{"model": "image classifier", "image_size": 64, "cutout": 0.4, "norm_position": "res_post", "mlp_ratio": 2, "fused_qkv": true, "bias": "all", "num_experts": 16, "shared_expert": false, "conv_stem": false, "lr": 0.0022, "eps": 1e-08, "steps": 17300, "final_lr_fraction": 0}
Rows from block 4, named by matrix and row number. Rows with one number belong to one neuron. Each number is 128 + 24 x the weight over its row's rms, rounded and kept within 0 to 255. All counts start at 0. Numbers have three digits each. After the name is the row's rms in percent of the matrix's.
# fc1: MLP up (model.blocks.4.mlp.fc1.weight, 384x192), inputs 128-191
# fc2: MLP down (model.blocks.4.mlp.fc2.weight, 192x384, transposed), outputs 128-191
fc1.330 090:113171103120150128134116100093121148119126103112124154145132113095125124160144122131139123125135152083130143160082175120133170122140140164100150132159118128175146132135142101135116090098160167
fc2.330 111:168093125134110133142098168172129103140157085138109112100126115129123128155161103075145133124129143122149116157164112140111150140151133151096126134125125170095133118105121136179172140186100106
fc1.331 086:124168100138094142110078098141171106113127104121146138145130156122125114122116138148095143105154153127134133153154154135121132116165136174084111136150150072104152157131113125136152103107150155
fc2.331 111:141115110116148146156111178166111107150104101105166119126127174122112095166170112093167157135151123127150169133165145116097149151103105113130152123131100171131111129097133121172146134175122115
fc1.332 096:150130143112149124176129166124122103118109106141121145104067121129113146141141110119139124119109129142097128147166126154129105170121142125172095129101101163124114127110136114124143128113131109
fc2.332 122:120137119102079107089132140092144141104149098125114128082091086107093152098068135098094097117116102157122085106108107113096111136142122122145128141106132093142115142123135113120104132127115135
fc1.333 093:104188116121103147117134111108142171114114135120128099149102169139121141153146097138169158134099134121137164141112106109143154082150165142114164140125092153158182080150147125190103159088166166
fc2.333 079:162119120120136153148124107152149135163158135143097096128157100125152141115146162135163131139152148130148110158149143136142151117170156142132111107153176144111162126159116148141164146140163108
fc1.334 102:111159138109097154109122125125137154135121142127147083156083175128119153125162099141171174134096146113163158126118081110143148092152143134115156157120120173149175077132149135193106162107133157
fc2.334 088:156130134125143162146136113147171148157160147153119108134155109131159161117139164156177130146163150129157117158151151147145154123172161144146121122153182139120166134161124140136153155136162121
fc1.335 085:160137092121133103130131137114115140142116117167100161123128130149147126141143177125124126132116129122071118138169119163141115150149145105179109090097108153129102095117130109127093102105121096
fc2.335 103:107099083115125146137087118108140081144110132125085097103132116094105108098120100130129083121150117180149113107138109118106136145117114085106136139128133127101131102106126080109098099117095083
fc1.336 099:116151125101170126107157123092134155115110110098116140131111140116134092154132119146106129081120160111150144127141128120120143163120142133138122111131100064133138129179139093090142146114152114
fc2.336 091:151129124124082113095125136120142152118179100131106142089128084135108161111096153111082114130124125129142084146115117142098134130174144136150133115131155117134133152142138128128150149138126143
fc1.337 086:155141090127111113134117142133126132172131138157119152110161128129140121147152169128103140163127139116082125121177112143138117119160151100186134095099116158132128113106130116151080107107116094
fc2.337 109:109088087122129140141086119114137079144105125124091093105131119096109101106131095118118087117137117171142118110135106108096126129112110089086123134116119132096126092104112089111098094121094076
fc1.338 101:105162125118096150119121110120147169122117130128132082156095167133113147143137080135184154130096131125140165134118101107136153082143149128114175146120110170157175081139142133209123159099150172
fc2.338 072:159132139122143151140132116153167145149153139139091106143148112134153146123147157155171141141155149141143121159145153145150142126165154154143120115154182140105165134152119149139159160134157121
fc1.339 086:151141102123140112131150132111117123107127092141095136147114152175180150142143195142111114116146109131085118137156134153155115142146151134146070091131116118118113109145161089099093124098159112
fc2.339 131:101111082114139153151091117107146086157094148119090105112170134099103093101134115150160091135151118147162124108135128131117143147100107078110154119143149136120121112105136083108100094111108086
fc1.340 121:127137134159097117149134128104121182122120141138138166123151125126159122115140110142146117166114132090120119118133121177110120146134122122121131093121135120170141101147099108097152140153109121
fc2.340 092:143123113125099148118121132118118143141162115104117115086151077108116163094095155111116099138143127124149081137133132045087135142168150132132120145135122122128144141144146124130131144138135124
fc1.341 104:107164126121114171147108134121144151111121122111115152130125115159120181156144112128154112160126122078128153145123171106134141091149146115095159135108147156170169143156107137194144128085179164
fc2.341 089:099104115132122069120103140116100092118114117145112160143184160154114092160137091121134140115087115140121150105098118140085119099098089106096143144117137130123090113102117121130123079128107120
fc1.342 136:123124144143089181099104144121150122138150148126135146125140114143157189128136125109136129151120147124185135156115158123132161110149137120085155150143144106148181136147095116145161141160135134
fc2.342 179:091115113107119100105119107098117106093094123116093123124103125108111103112105093119120111096099096140096125092101101117122098111092099108121113108092104098117089100102114102096087096096095121
fc1.343 100:125148169159143144124127147152137078098137150122152151113076142126130128155161078149130146134114162132127134149188108156100077104104133126157104131139126136141108145127125132102170167129132135
fc2.343 116:149106113100077108089109163146115121099154071125133139089052113109094135136112111078122131113114101143133110125135119109094115132136110139146138162115100128115110134096126122157148141167099132
fc1.344 126:120145117150120104161147105125116190099104138116144139120146166134166126110133113145176107148132116095107099109135111194106102142112129094131112087112139118142119088142109133118148139137124113
fc2.344 096:134131117134116152135110139119116135153147128095130119093153102120113142081111167121126092133153122112164098138141129047076144142152144110115130162131129128142134156149143115125131134144144111
fc1.345 099:102164085119093106105121119103150163123139134119133099136134160141128127149109093153138131144123112098126158120114115131133155124178162131134146099083079110151151069157154128167130151095169164
fc2.345 098:121135127151115134130127103086153147150153146149109119096160090138123153078085167163123082127129126146146094125110109129105132126156149117127100125122151091148138146173133133091119119106149114
fc1.346 091:135127140097186140136165175128105085101119168087081103133117140133138113164123154114117149119148114137154143133115146090134168102074132124129141168153083091120095114159134128083113120099136096
fc2.346 115:106160149147164156146171082096149152140120179151102103145140100137170156103107154147138112129134135118117110124104121163156128121152153127119112073116180097157151117170134141084098121079146144
fc1.347 129:132150119156108086123145119140120156117125136133149155120123122111158141112169105121167129168126128090120103118137100191083112128133117124124112086124123118140111109149119117126134128163106128
fc2.347 125:152110112141111154153102137135130123160161116103122106093151089129135147110133148121122094141151135125160088149147128065070149141167162127117142168143112147125168137153140126138142131152139104
fc1.348 090:137147108135100137124075121151163094118134120121137129146119153125135110120120132139081130097148144119129130148149153123126129125160138178093104134144143070092140153119118132130140102114140151
fc2.348 108:122116109123153150153111176162104103141097107116173110128122173114110093149165109091174150133154125123146166123162141123098151158097102107134147110132092167139107123097141113164127134169116115
fc1.349 099:150153122142124135139113160128132110165129131164135143084135120125124150148139131103113127157103140142113136148160104144139123140126138123175143134117115167155141114118106117149115140106118111
fc2.349 098:101102115117108113107111123101132113109125103154080100092101098110113123099090109095105099087106099184116101103117089078086105110124113112097086127089115096117106115115103114108101109118100110
fc1.350 090:119142115114093133104069110147149106120134115127168125159112154113123125105119118136103138097127145131161143138140143126117130121146132177098105128132157096096148162122121129129153124130145165
fc2.350 113:147119113123131145144108185166117111137110099113176123119112174124105101166161111096162157136144128113148165128165138119100148164101109117137163141141087170131117134097148115177148140181111119
fc1.351 094:108155107137119164109107125126144143167133105100103166123118138112141125112163130133169152121115105071173125131110173108126126119122125083102143139115133138142125166116120118178169090148128150
fc2.351 083:155112096104085131099105181146120106108136081140136145118099136095107122160140094108168133116149123137142119129143120153095135155125133131142149144128124163091132122089128098169142140171087139
fc1.352 094:122144111153087145095070115163163094103141135112145119134144151125125129105132136156095129116146138138141121138136140156120129120158126149086101124149152066103152153112116145130152096126132160
fc2.352 106:136115109107142143138104169164118110137102101099195117133120172115108092158168111108169161132149128119140167133156150109098162144099100113133147137144096165115121128093124117170148136170124112
fc1.353 093:119178118147138107065126115136114143118121153099135106125146111120133141142130101131144136104119111124120107130089112163115169115108109129124097112160123102149133125136121108098127079124150166
fc2.353 102:181112144151100137126113152163143123107170084151137141115138118146141150171153106129103140134131142101123110153145134127127161128159166173156162181141128169084168127122111145174166139181110142
fc1.354 098:124143148113159112134142150123140137086121114113111132127071164130142113158135081171121120113115135124096130113176123154126086161106149115151104098095096108113111107148151132073173159107143117
fc2.354 080:139162119096081131088137143099160144093158097133107133102086100109098157113089138118100121136148120127137095112114144103102129159152131128148148171146134107134135155119154100129110153135120159
fc1.355 085:123133134127152162154144136114120141111114138106121123132074123135136151165123126123185128133114117123113135135112158117139147115101171114113147153138112148165147121153124116186107112107162122
fc2.355 078:159099110127116144125111107137132120129159124181100094097169082111134158098117137120163100119145117137140090146146103182146144116170161137127096106112212129099155118145113127122140141136120107
fc1.356 089:125152096117137144149134126124119176102113148118095101150103128111136135157131117119175146124101141121126143118088137123136166110140172127124160141123097130155150100143154086174080109115158156
fc2.356 084:157087116133127121135108094154145106129150117172070096126220102129157142120150127141146132107120116132127114143133106149104137087155155152134099091107193146087160094145093136131158114140127107
fc1.357 088:151142078119164116128149120087121129128123113144092139160114145173180123137135186140118125114123113118080124124146135155149130153145146124155086101121103114127096093148172098126086107100149117
fc2.357 122:106112083110144159151097098109148093153090152131096083125162122092120096092136125151167097123155121154153120114129131142123142136111115081121139114142165129108138101119120085101105102101125083
fc1.358 102:103161143131138121087112133109142144085142110110144119118115165144151116160121104164118124130117160128148135118171106151127116112151153109138114086130101082156139099155140121090162155136124141
fc2.358 100:153120101123097163127097153130144121145155108113105129086146103111094147102112142143136089135166147122175092143162131123094160173151144115146159153161110140119149149121159094142137156158106110
fc1.359 096:101180120130116155124140104114138185113116126121117105153101159139114143157127102133179148129103132131133164146115126110141157083129169132111171147134098156164172088148134117195113153087165173
fc2.359 089:167117122116142154144122112164155134155153132130099101139150109129156139127159154141160145138151148131144121162156146140163153117167156152137118113148166158103165121154110152152168149145159112
fc1.360 097:121143118151078148087070110160162099102136137111146120132147153126132137105138132154100136116142135133139118136131138157119127120160129144084100115147149066106154150111115144133153102134131154
fc2.360 112:146115109113138148139101171167122110140108101097191114129121169111108097160168111108165158135151131120147163138156151106101168144103103116132144148151094168112128131093124118174153135173122110
fc1.361 080:146128132102141098127138162107125133124134115126111151133099169167164133159138160143129140122125126110087138141168117145143117147172122127154115115094106126129086094122131134081134145092124116
fc2.361 091:098120091129130148146113121101110093156098154131100112110143131104106108104117115139150091145154126155165122106134118117119148164112115076137153118144137125152126118113155086100097106102100100
fc1.362 093:135151103136097141125080119148168092117133122119140137143122158127138112124127134138079136100152144121132129149146155127127128123163141177087106132147140072090145159121120131130137109117142146
fc2.362 116:128118108120156156154110177165109106147096111109167106131120174113111094148169113092174153134156125125148169128164147120104154156098102107128141114136096169132110125097138113167133132170123111
fc1.363 107:139140154082169126141125184085081093096135154104094086126115107128122134129102137110113134096138109139150143114127140078159173130093121118125171182128095117091110136138137129089127124096136120
fc2.363 095:091124133147151137144149097097136118130100163148096104118119107123142135102109117107151100114125116090112112104116093226154097131129130104115102073113170104164113107141140112088088099087104119
fc1.364 080:139147135096174145137162140113134129116119159102092123124130150143145122165112159125148158112137119114142122141112173110143159139088138133131117135145101088146136103187110098115134129106153121
fc2.364 084:131135136122131157128154104102128140130154159177107099111138091116157172093099144118141099112147116126134099122135107154140132136169159134134109084113186106146151126163141132095097140109120144
fc1.365 097:119151139134148142102164120100145160126142132107108145148140135103150118153109115150161100099120128087132116133126147141122154143095154100143117091135115113139130097183104103144157145142146108
fc2.365 102:144131131126077105097121135099140147113181111156123170098160095151107166118090142129115106136123124122138088135110125127081116126161157147152141147132163112136143155149137133127136133138127145
fc1.366 095:118146117124139159143141118112125182112107132119099099153093138135119152156118123118185141121105128136132148133110142112143154107130173117104172160131109151163168108139130106196102134099156164
fc2.366 084:164102113118140151139117100163156117144154131140090095139190107123159140120160139150173135124144129138134121156156126147157148110165158148138118096133189158088172104149098138141163138143140107
fc1.367 093:157145119135167127133159123105100138127108099151091156149094137183158140133132182122137118097106126126089116118146143161144122150135165118135096111122110148146110114135151092154091122123148102
fc2.367 103:110115081100129159139091117117145097149102137117076094106161118084100105086125127143149089125160113170158112115138133140124151149117118083121146115147160132107135118111131076116108116117118092
fc1.368 087:116158098128092137105073099147168104118130100119149139152130160120125122115116127143103138101148145131142140149148157133125130115158138168085109126142149078101150166133120129133157116115155158
fc2.368 120:144120113124148149154113180169115109147104107106167121131120174122114098168171113099161161137150127123147171130166148120106149155103107114128159140138096173129117130099136121175147136175123116
fc1.369 089:126126145090198124138179141112130116110141150091095124141123156165164164169126201145112129112152109135155134129129142108150160145111136121135097152118115094134093119148133130118112145106133135
fc2.369 121:095142120126149149146140087090146137151109171121142094113144097110140132081098157163163090143148126135150102121114138145161138145137131092101113075140178094165128129154146101083094120084143116
fc1.370 094:132128136140157155169153142105112145123107130130122128145074117144129144162118141112167117129096128134095132129123156137138129129126183116121148154133097163155137128140137104183094124118163121
fc2.370 089:169097104113117145123110109157157116130155115142096095116187091113145148110143134147149120114146128147130101149149109160145155108169161151136109110125195149079176103140101129140156144144124108
fc1.371 082:138170106123100126128112149132153131136127133135140140098114154123133130142138106147100149151120137113101135128164130135117119138146156124168115121083103124137142117130124111148154134096125130
fc2.371 078:129100091115094132107083154127144094124132089131104110083124115104089115118114095107093108118136109167145113118146108091063139146122106107111116143116094131092117123093123097140120128151092098
fc1.372 080:151146097125132126124137132112117118131123099150103137149110155179187139157156173133106132110131121120076124120154140142143121129156167135140082097130115130121133117146168083149082126095163114
fc2.372 117:107106081112134154148084122116138089152092140114101103109169135095093090094137116140162091127152118146161124110139129131105142149101102080113158124141143141111123116099128082113104103119112087
fc1.373 095:113143140068134156125131148098118130119102150094129076135096154114144155137159131134177164140108129104155163113113102099157151120127145128111153150103110153139138106151166122146082155117137126
fc2.373 088:123103115138144146147131087112134115142136159168101093121165091114153148091117136147173094110143104127126098127120095156143127103155147117109098080097227113142152092158118122090112103096127099
fc1.374 080:140138143119108128117147122106139137084122119104140146130106215144181123137139133159131151132124136107122120117176107149112107106205163129129076092112110107122128119143127109106137168114122106
fc2.374 110:134098086120107147144080152135129091170130118128103118082155114102084115107126125143149089155156123136183104133162122116089155165131118089110160141143118154127132136108153092139134127152107080
fc1.375 097:126111115108138134099142140113117127140074132129136142127143151162141069125141153144144148107127111130110124109108113170121127155147119103106123121094127134156100131089150136076131134124145069
fc2.375 130:142135117117128137112144162150138111097113107151109134165121170108139127175154083121126167115147119114104166118145132117133134149106132149146148146133122160093142105095130115162122145153093158