Weights of a small image classifier.
Model: 5.47M parameters, 64-pixel images, arch vit, norm layernorm, activation gelu, moe top_k, num experts 16, patch size [4, 4], layers 10, width 192.
Training: 17300 steps, batches of 128.
Data: trained on crops of objects in photos (Visual Genome), 123503 training examples.
Rows from block 2 of a small image classifier, named by matrix and row number. Rows with one number belong to one neuron. Each number is 128 + 24 x the weight over its row's rms, rounded and kept within 0 to 255. All counts start at 0. Numbers have three digits each. After the name is the row's rms in percent of the matrix's.
After each neuron's rows are labels from the 100 images, of 14976, where the neuron reaches its highest value: "colour at peak" is the nearest of a few named colours to the mean colour under the peak; "place" is the part of the image that holds the peak. Only what is clearly more common there than usual is listed. The data: crops of objects in photos (Visual Genome). In brackets: how many of the 100.
# fc1: MLP up (model.blocks.2.mlp.fc1.weight, 384x192), inputs 0-191
# fc2: MLP down (model.blocks.2.mlp.fc2.weight, 192x384, transposed), outputs 0-191

fc1.144 091:096155122145147149112127183084121106140126178148107105145125107211126145147115118142171164131142111112128150133124088108109127118144131118217143101123123120171111120124080116144079118082131153089168127112130134069138116115153144129120135116121148150148121119128151114134135137113118179117116152137109124128127088140157129103082161132151112084091138136088118127129127134109121133102123132145116114102159133162119118090138083101132127129125151110143131147173134157152131134123099112162165145124138184118141121131127160141114122127135118141089122183105097109092130086172114140118
fc2.144 062:129106133140121121126134128119075127139125134119182124118107134173127112137106136128143125163134160121136210142080142146121136138119097131134128136126147117127142069126127091111179124154187120091091105190116120138117135143123117143123127125118149142137131129131122112122140147123134168158129132107120149144189123089090104142200107136139160138110137117132142136118105133121128133143155096136130147131193116127134095130142131112120123160065135084116189137134139129191185178146109132113087126138126118140146134161084133125113091137111111128123126133112083119124130114137130187121
colour at peak: brown (71)
place: top centre (58)

fc1.50 092:160180110133164092102126120109124057132112108149115121113171127110126081131116126134135121141093143120105168110107148124087107103103113147140137158086114126142137152084081182113129117120141131145185116110131098168170110103085097151126107116165143100099118147088122160141118135116147100144129187148145159126101140115077175168121138134125137114131085149136114134099132152131117102093127114143139105083176123116111142138144136151111135128106117105164116108127098124128140085133138139139129170140150117126076156152108139126123129116176139160164120158140106110119164141134121116163
fc2.50 079:108135142136107106122098107114148143127140098108154119121123112130099136078107134124138142134106165130131135122177116112144126116122137126103165184075100118118091150095129137130107135137078114106074148121127099099220119110137140090111115146107144124116128108127112104118091181109111109137131124102159164109087122147150144178119135126108137170131143089133123121151133106102116108097071132119106114159207128131098135133104107103123135125102104145122089151109113089159122110119127103109141126131095097115058137137126106145117087101160126120111131108153128129098094138098123148121
colour at peak: grey (61)
place: top centre (32)

fc1.5 077:120125083143140155119136105122123108138115131108092120146125126104090160173140148069167125144117140089122135088130140110141115140134129140178121139129115129148115132164133153127077124120150155136126154098125107115100101113135161096139126119115114126125148130135107147131138104148127182134114117203117115107143147079136116104104172090130120137111138137110145159062136118124147140157086130139140141136131136130100098112134090167152134129149129154182102160169134133195134170109104109126169147140176165117137180126157183124136148127099138136111190115132121116114094125150115094116
fc2.5 090:130087132107116113123116112118106131150099135119132100115105114170107134130134123141134111157110142113094110118124129084127099129129099124105133171145116158113093131117103165120083142159147118164179087128144113101127135138111159132098111115117087109115112129131102100105100148127111182160106125114136156115105122071078107115172087108092147144089123136113106132118083098136103107108137087117110079124134108123111094130104117136140093177099112095115175117105109130165183190120093095117147124104122120110085124173084112119139125114124090120158132106125139102107136112128118167101
colour at peak: brown (60)
place: top left (36)

fc1.35 102:131116108130129109130101124142142125115137163138140142210116150161107115117159109099182105115156115129121115119112101132146144139113127127120080153136120148158132107178135116109095105140107136146084115143111140145129122118069147135126109142094097133106135131105157120103157159126121183122046126125122107151114104063176128108173124142058172120119145125133117132089126117098157097141150147174110169129154147119155122146113148133127156132124122140106174124176131127118113134136146112095108098120173104151139134174127089135146109133148144143135158139156127124091131121105123158140
fc2.35 095:125153152133129134130100117128080098076120146127092118143150121090118150153147111127100114101128118084110101122138126105120093126106163112114092190175122124122143098116121149090074098090194111184125107110129137118162124131106166114127141107138068115095135123127116173107116140151123185093133131105146167118130104154080151125197110104126104102136104142086123114106153116145119126121123154131105103090187136117142153130120115141142111096111119142114152112129107132148110111120150088128097129107124138131116114109112112111150102120131151090140111129092087104124143116141102088109
colour at peak: pink (32)
place: bottom left (28)

fc1.138 076:106134123112129110122118161131104117124204119146115133150163150132114108125156148199170115131144117112116139170143192112134131154134137147127105113122096125151126126099143130155145140163127099136106142189113106121135136100110155143107160129131101120188133113125131139134138154119176145125074157147101130138060127103131144140140152124056117136166087127147141163142163095125128132155082127143138073138142096124117112106133131101145132116152119103157131158130128118105112103106110106126127139119122063109146129172146131133158060110127128101128160150130128141109128128085117141131
fc2.138 080:120102135128135134161125125135206143169120144133185135132107142165128136131121138148149134157120127139148120135157148137099134136136091134111118165186148157145150107130135161121134148150142139112061100103149133143110130141137146076111135134136128129139146140159127132124139088134134181166136143136133128145199146080119107153214077135136138135111130136129123148133093133166140143127147095144131138143093131147112087111124129131146173175065148098132179100136136138103134166123107131137095121127141117115156132151108133148153155128118108125141152128143057121139154134151150157143
colour at peak: white (89)
place: top left (34)

fc1.0 086:111145135121128104101141160119119111130203111152107138153141150118124122139150151207148133132125111125123121172143179118139128143138127151133101104114097098167122130101141132171111163148119082130115155185119121110165133100126146129103177139129126117179134124149112135133136166118190139131080160127120150115075125101127130151127142083089115144167101127141140127134154108144125141158091130144130071157123093130120114105134135134152114097146119116157093167115144114123103099113114120151121139127128066098113133180150132119155079140123143067114145126124134143102142117089123125125
fc2.0 101:128133146132133126153143137147202134144152155129142149116113150128133133106112154140144149126143116145151117142153156150110154152144124146141129171158162142161179159141149147133113142142131142090044117115147136157126142140151150076130144161124128158148159141155150140155152086143152147134157156158130124154136148106148125169211053158154167120135135146145121138155117147157150145134142131148141162144087139156116121102134149141137194135063157117155128101155153135114128126155123145133087126160152129135126153122122153161147150142131129134147154139132081130140147151132159120153
colour at peak: pink (61)
place: top left (43)

fc1.172 092:112166125150143155114141137084114110141135172146092108173101105214120145154113117111170166110137114105135136141129082121120125107144123107190130110106135124165112105147082133139072116048119134104151129089126125089137116135145143120118127137120145152135125114125158114135140158130115184114092158136126126155143095103144136110085163126136123100074141129105127108112126140105112126107133135148100149123165132159130122102119086114133123121126154120142137158180122148180131129145141121157174160127152173128139106128119150148122147107141129131084110176117100121101141084143120122106
fc2.172 074:114115146136084103107107137102095115146138099091141097107100112152088120128125133114132122154127155135105182117092104101147123125103117114131142126139110102105129101101125125113157128156171117093100110154122097108086120111103131169109121136089113138104110123092115106128092157107130142156124118126138131124131123119093133130210118120103146153117140087141133106125108101082104104108169104094116126129176123111095111132131115119107114153072097107104160146104128101203206153123115104099094118143106116130131155164114113111114106117148104126113104116112084126091112107099119167105
colour at peak: red (48)
place: top centre (36)

fc1.173 062:116158090172170078128150129115089042136140128144119133107149127126121134151121119144106102116111114156115129135165109122122089078140107158158130107105100075140150156162119140108128111109074097149146124130124086150167161122113081140162120156112175141152113155107149106144137151139157129128138163067129149137152131164114148104117123139139109099103122124136090127127104159129138110108114130123120123140152163138122122151117140137113086064101138154140124139097107123132139108162142148147159167150144133117047128164109133110123141144160121133114098160130110155136123171116110120137
fc2.173 051:141094150105129145133107143118165138116099133135157107121101117130120110125112153146149122143162172119126174153132115102140178122134081142151210113109114144126106125118124099140172116133085133072111136119140144126122157171086101159126148080148146121154117167122158098118105099155136068133111099121081138179181159119121100135133152130107075108105176123128127118089096109134116140155117104143116154105181094095167115173128127165120144135126111122109139081132147153128166123146115100131154157126122126120104132114131116098131122130079112136153119136129120138130138094138109130129
colour at peak: grey (65)
place: top left (29)

fc1.259 089:099148150121145170107139178087137060145171112160096111123116125131145178141141133174122156125132096150148113155126151117136094103190135193149139096122103100142076124133136141154146156133099135083148128145124138107147122136175098118148126155136160129175127123131131106155172172114149113123155190112117125117076150126113111133101120075141115087121109140123107118157125108131113130136141133152138093183097163150122112107117111138130097085151152127162099158115137135127152154131099145165143131132136116108110164116145115126116114116124133124090097124108132152100140097129109143138
fc2.259 060:142108184121125122096134132103097124167117106126135123119123110155131099168147134127154100163148170128092135128095108118096129109113102108146124156149113143103147100129102096136191123141110118188052148067122127137181140144108114140127119112122152142121096130103135105112126154119142133160106097105093161176116111133118112173213160112119148128107142117123125153114119135117111111152076105119130135116143105095134108142150141141102094163104109127111176109123121130115127179129112146128130140137103144145094136161103100103101153144109122158137104126085111097121120100120109158096
colour at peak: yellow (42)
place: top centre (42); top left (26)

fc1.161 095:107164115142146151118150142084118107148142182145092108154111106221130149149107113127163171123128115115130134141128079117124117111146129108192141100115135122162115111124080133142080118048126134090160124095119127085140115125157132126112130140119147145147117115131151111138124155128109173115100165132128133149144086129142137106084161133146121104092133138095120115124123140111115136096126127146091132112165122167124121097127077092140117120126153117139122148169128151166137130138123125161163165128146175115138107129119153137119140112132128133074099183117099119106142085148114123109
fc2.161 068:118121131152097102113117143108073104137143111091147109112108127151093117119109125103128132148144150134114214131089109124132121134102115115147141119122129090118136105118122108122166122147170128070100106161113106121078110120111125163112122145095128148113124126094130105131120163112136144148138122126128154146155119114099131137207122124119141148123129097141146109126113116096110111122189109102122139126201122120099113118139123109103106145064109110108145139113134103205211152128118111106086118147115124138138152152102123120112107130147117126108107132117071103103111109116124164120
colour at peak: brown (63)
place: top centre (56)

fc1.15 099:089130156127135140108152196093130113128193100163118124118100145133137183125144104193118148112157100148152111165137133115126112124169131156134128093161085089140093114156144107174150165128102112091133145173124150101139134140175103113131154141135147124175138122142145098142149171102159102119138148090121128117058144128124102118107116087148105084126118123121125114159127112145138135119127137151119091155105161146135106099110120106137104085152156122131107152103165113100120165129116129166130103132118095115107143131154141112118099146110120087097103128122134157115145094125114153126
fc2.15 091:169142182119149158115137134131174122102111135153110134154176124119162125144128106130115107130145123116121104110110125131125124112123147129138140180143126144119117168144104126136131110105082135139031151112118171138183140126116136144153128109154111117140115135134158162117152145134134101123113114125107170151136114153144133191231115111120116143133123154115168149106158134161130122157108152136148112108125144107179164156138134140125135124065124167127137119122113157106130120120152162149097150112134160127089105130166119106120143144112159142128131144058115123165147119152112112125
colour at peak: pink (47)
place: top centre (31)

fc1.67 124:143114141130122166117121122119120134117115126156142109136139120120139074150144107123127141121116157123145167123139133130074111134126154140115124163119141156096083120172102168125117135121169186119092145125106121163110091119147137116082118102125156141127113119100159132151157117102096141125124137187131116148119118105121141150124103196115123140144085097134129164104146122093115115151114122116127170117107131121113168164103114137140173193159121107144121148131109169160163107086164118117143118120125121103226092116133132121150115065124141178117115135137126121169139110120141130143
fc2.67 116:144181054169128139142125140141129134109171140127110132150161140096136135133134138128121155101143103138144152142103130129147137153139181135133132174096123116138152146140150142129137131109086138209128085100133132127185131128143162168143146164129129140126151127127137150138134152140135122103158156122162121087111148189162171093129154142142137137172122137149145115155176132119133134128149183131126130137173159150131178140142132131141078098120136179144095093134137113098129101132167126130101130151134156146114151101156130149145129133170172128129139144160080154132124142124148094144
colour at peak: grey (68); pink (32)
place: top centre (29)

fc1.87 081:122160131129114166111155109120093098120098137116123141131123116154143176132137136088136102126150113127112135077109152122164129103130118156212119152111129121129128112158080111099122146151124157142127113070150110131143146117095172142174138131148131137066112148112137106086149155108123103125138124118118141113116142092129091112112149123145155141110138123098136179131114168145125118151162136127144138088167131127149140146118120158139124113179118125130155164179183148108134133111133113133144114150164189158089125114119103161123174148134111127140190131126129098140117152184097125139
fc2.87 084:087122154084101106144116114128147132146147124099103111117096130122092136111110147126144144114099110126134110143136139112153127143138116134132072189139130100132124102106139134120125151134119117119139137104138087117144119130127149110097129140107107135114137127121065087132100068119117113114144140129153153135088139077095138138244092142118144108118126102137075088143105115077113129094106112130105139140115126144072107119098112129144156122075122084129164097125128088107133124132110083104164112137124090120080137130076121145136139119157104103127127105119108109094112133103131127126
colour at peak: blue (40); black (35)
place: bottom centre (59)

fc1.121 085:123139117105140131127137179093133101155174141165104146141146117154147153113109180177143143130103100109100082110144178112112093116136149180139160125158131101164108121094120133150108125141093129132102111144122142112143146115181150114118139124111132124165141135159130140159139154123146199128110153128138163136071121114138143147142126111092115159144141142080114157141113135094144135175109119136115099134158085116138087155147128173162109122157115121153134139157128120117133127103103115145127156131149088106106176185142137129121095133129099106098163139103122095110145103128076141151
fc2.121 083:153110162175156153137150159141163140140111140153140144148133139152147145103155140147151127149153140150123151129095132143155146128123104132147131139160145150126110122140130131167168132139217143135091171120130160152113142170118121112139148098159119138146132150134154134133138068150158183151126118154123101166154128112104114182149066125134131144112139145128154149114109156172140140158074113141153145134116120116157117152144154148141212155064126111115165077151134157128154144139118140155085154126135139130152129151129135117148143149114119150156124146114097137147155122159119146131
colour at peak: pink (30)
place: top left (32); top right (30)

fc1.69 087:093108156114125098095136150123128145132183096123124118121155163114123103136147133193146122163127137103115175162140188115132151168123142126113086130134102160138143124090136128173140124180161099131143143177096093132108126098105126125098123120135117126181134107107115134128130146137180132129091138171117104124059141123143147143118140145103124108197101128139116159138163088129112130136083138133128093119134135133099162109151119092124148135143128142164120146109126138103128097111147129121133117102112065111172112155135150132158075111098140131136157128126124146104107122076142143128
fc2.69 088:128102116154131126142135118127183154172108145138178124120117130178125139145126144149161135178118160127130094142169140125115131143159111146124123189187136159143117092119128144123105149167140118136080107099142126131176153147137142075120124112136150128143129131149117125121117130126112165174123133132139125085197145110108111119227068138121145133101141121134131159131106114143135139124161106141128123142091126130133108134122119138149128181077146115131151116121133152076101173148116137127080139117133119134126131172112137148138151116116112151151157114142082123122142138124140181130
colour at peak: pink (69)
place: bottom right (27)

fc1.353 078:099135137166135125128166143100127106127141137123129099164107117182122156173144108114149175131152129115137146147144085113125126128142109110167116133147100123169092125131096124157078085070162165118163123104109131077124094135154110103124133110102126168140144126128136119143126133098128184116083147183116125109131113153149111101086156121134126102114135127102141101091143113115115131092104133138079128094152159156119109092159079088113137134150159131142110165164132130174135137095120109154146131135148147132155138139137174133120130135142137140077122184124119128106160078108126130112
fc2.353 068:141112146133151149130123116139068146126099128170150135150147123171153142143126130157144115165113173126126179124112132118176127113131127131128138147163134160120090107134118141142155144155183140088128095150162139136087148145117143170140122100164098112143115140143117127116119225137116152165107124130142132095146138140099132092169090113119136168109153137121177153115125119114120133126146122142139119145150128118154131167115128156169126167051121111113154148130112159198171161125125121155123156102130127129124114176139130128135101137137117151145135109121089137129148120165119176120
colour at peak: red (46)
place: top centre (31)

fc1.160 102:119164101121134139135100140122123108135168170148130140177157145156099130115154110152185079124167102143112131127109135116132133130121157130121090105128120133146108116138122109090142113142129136137083136151107126166149162128073170138119135134128100114126115127114139134123188165109110136123063135120096135155064124052143132115162137123050141130110112122125134156122125113110128116127131136186133127120160120088146121090124106093157125110139128100140176135172120138090116142150099122108098118124158086122120142175128096147125097135148134112120141172133111138118138146103095170135
fc2.160 075:117116160123121115120127137122136098106122127116115119116111129120113121177079108111110106127139111100116122114084122121092109121105111115133116158167142122128168086133107127118172105111202140143113104138121125142147118119100142118122128126112123129122115132115123144125141098138131179118117122145101121139168103107085118204165100102130095085117098136111123125104108119139123123130148107121144131098150128119115107092137138139106115128055125102122191108127122130199194150125112128127090121126139133108211116125070132108112106139113124137123113135102043099125144099135129124113
colour at peak: pink (37)
place: bottom centre (36)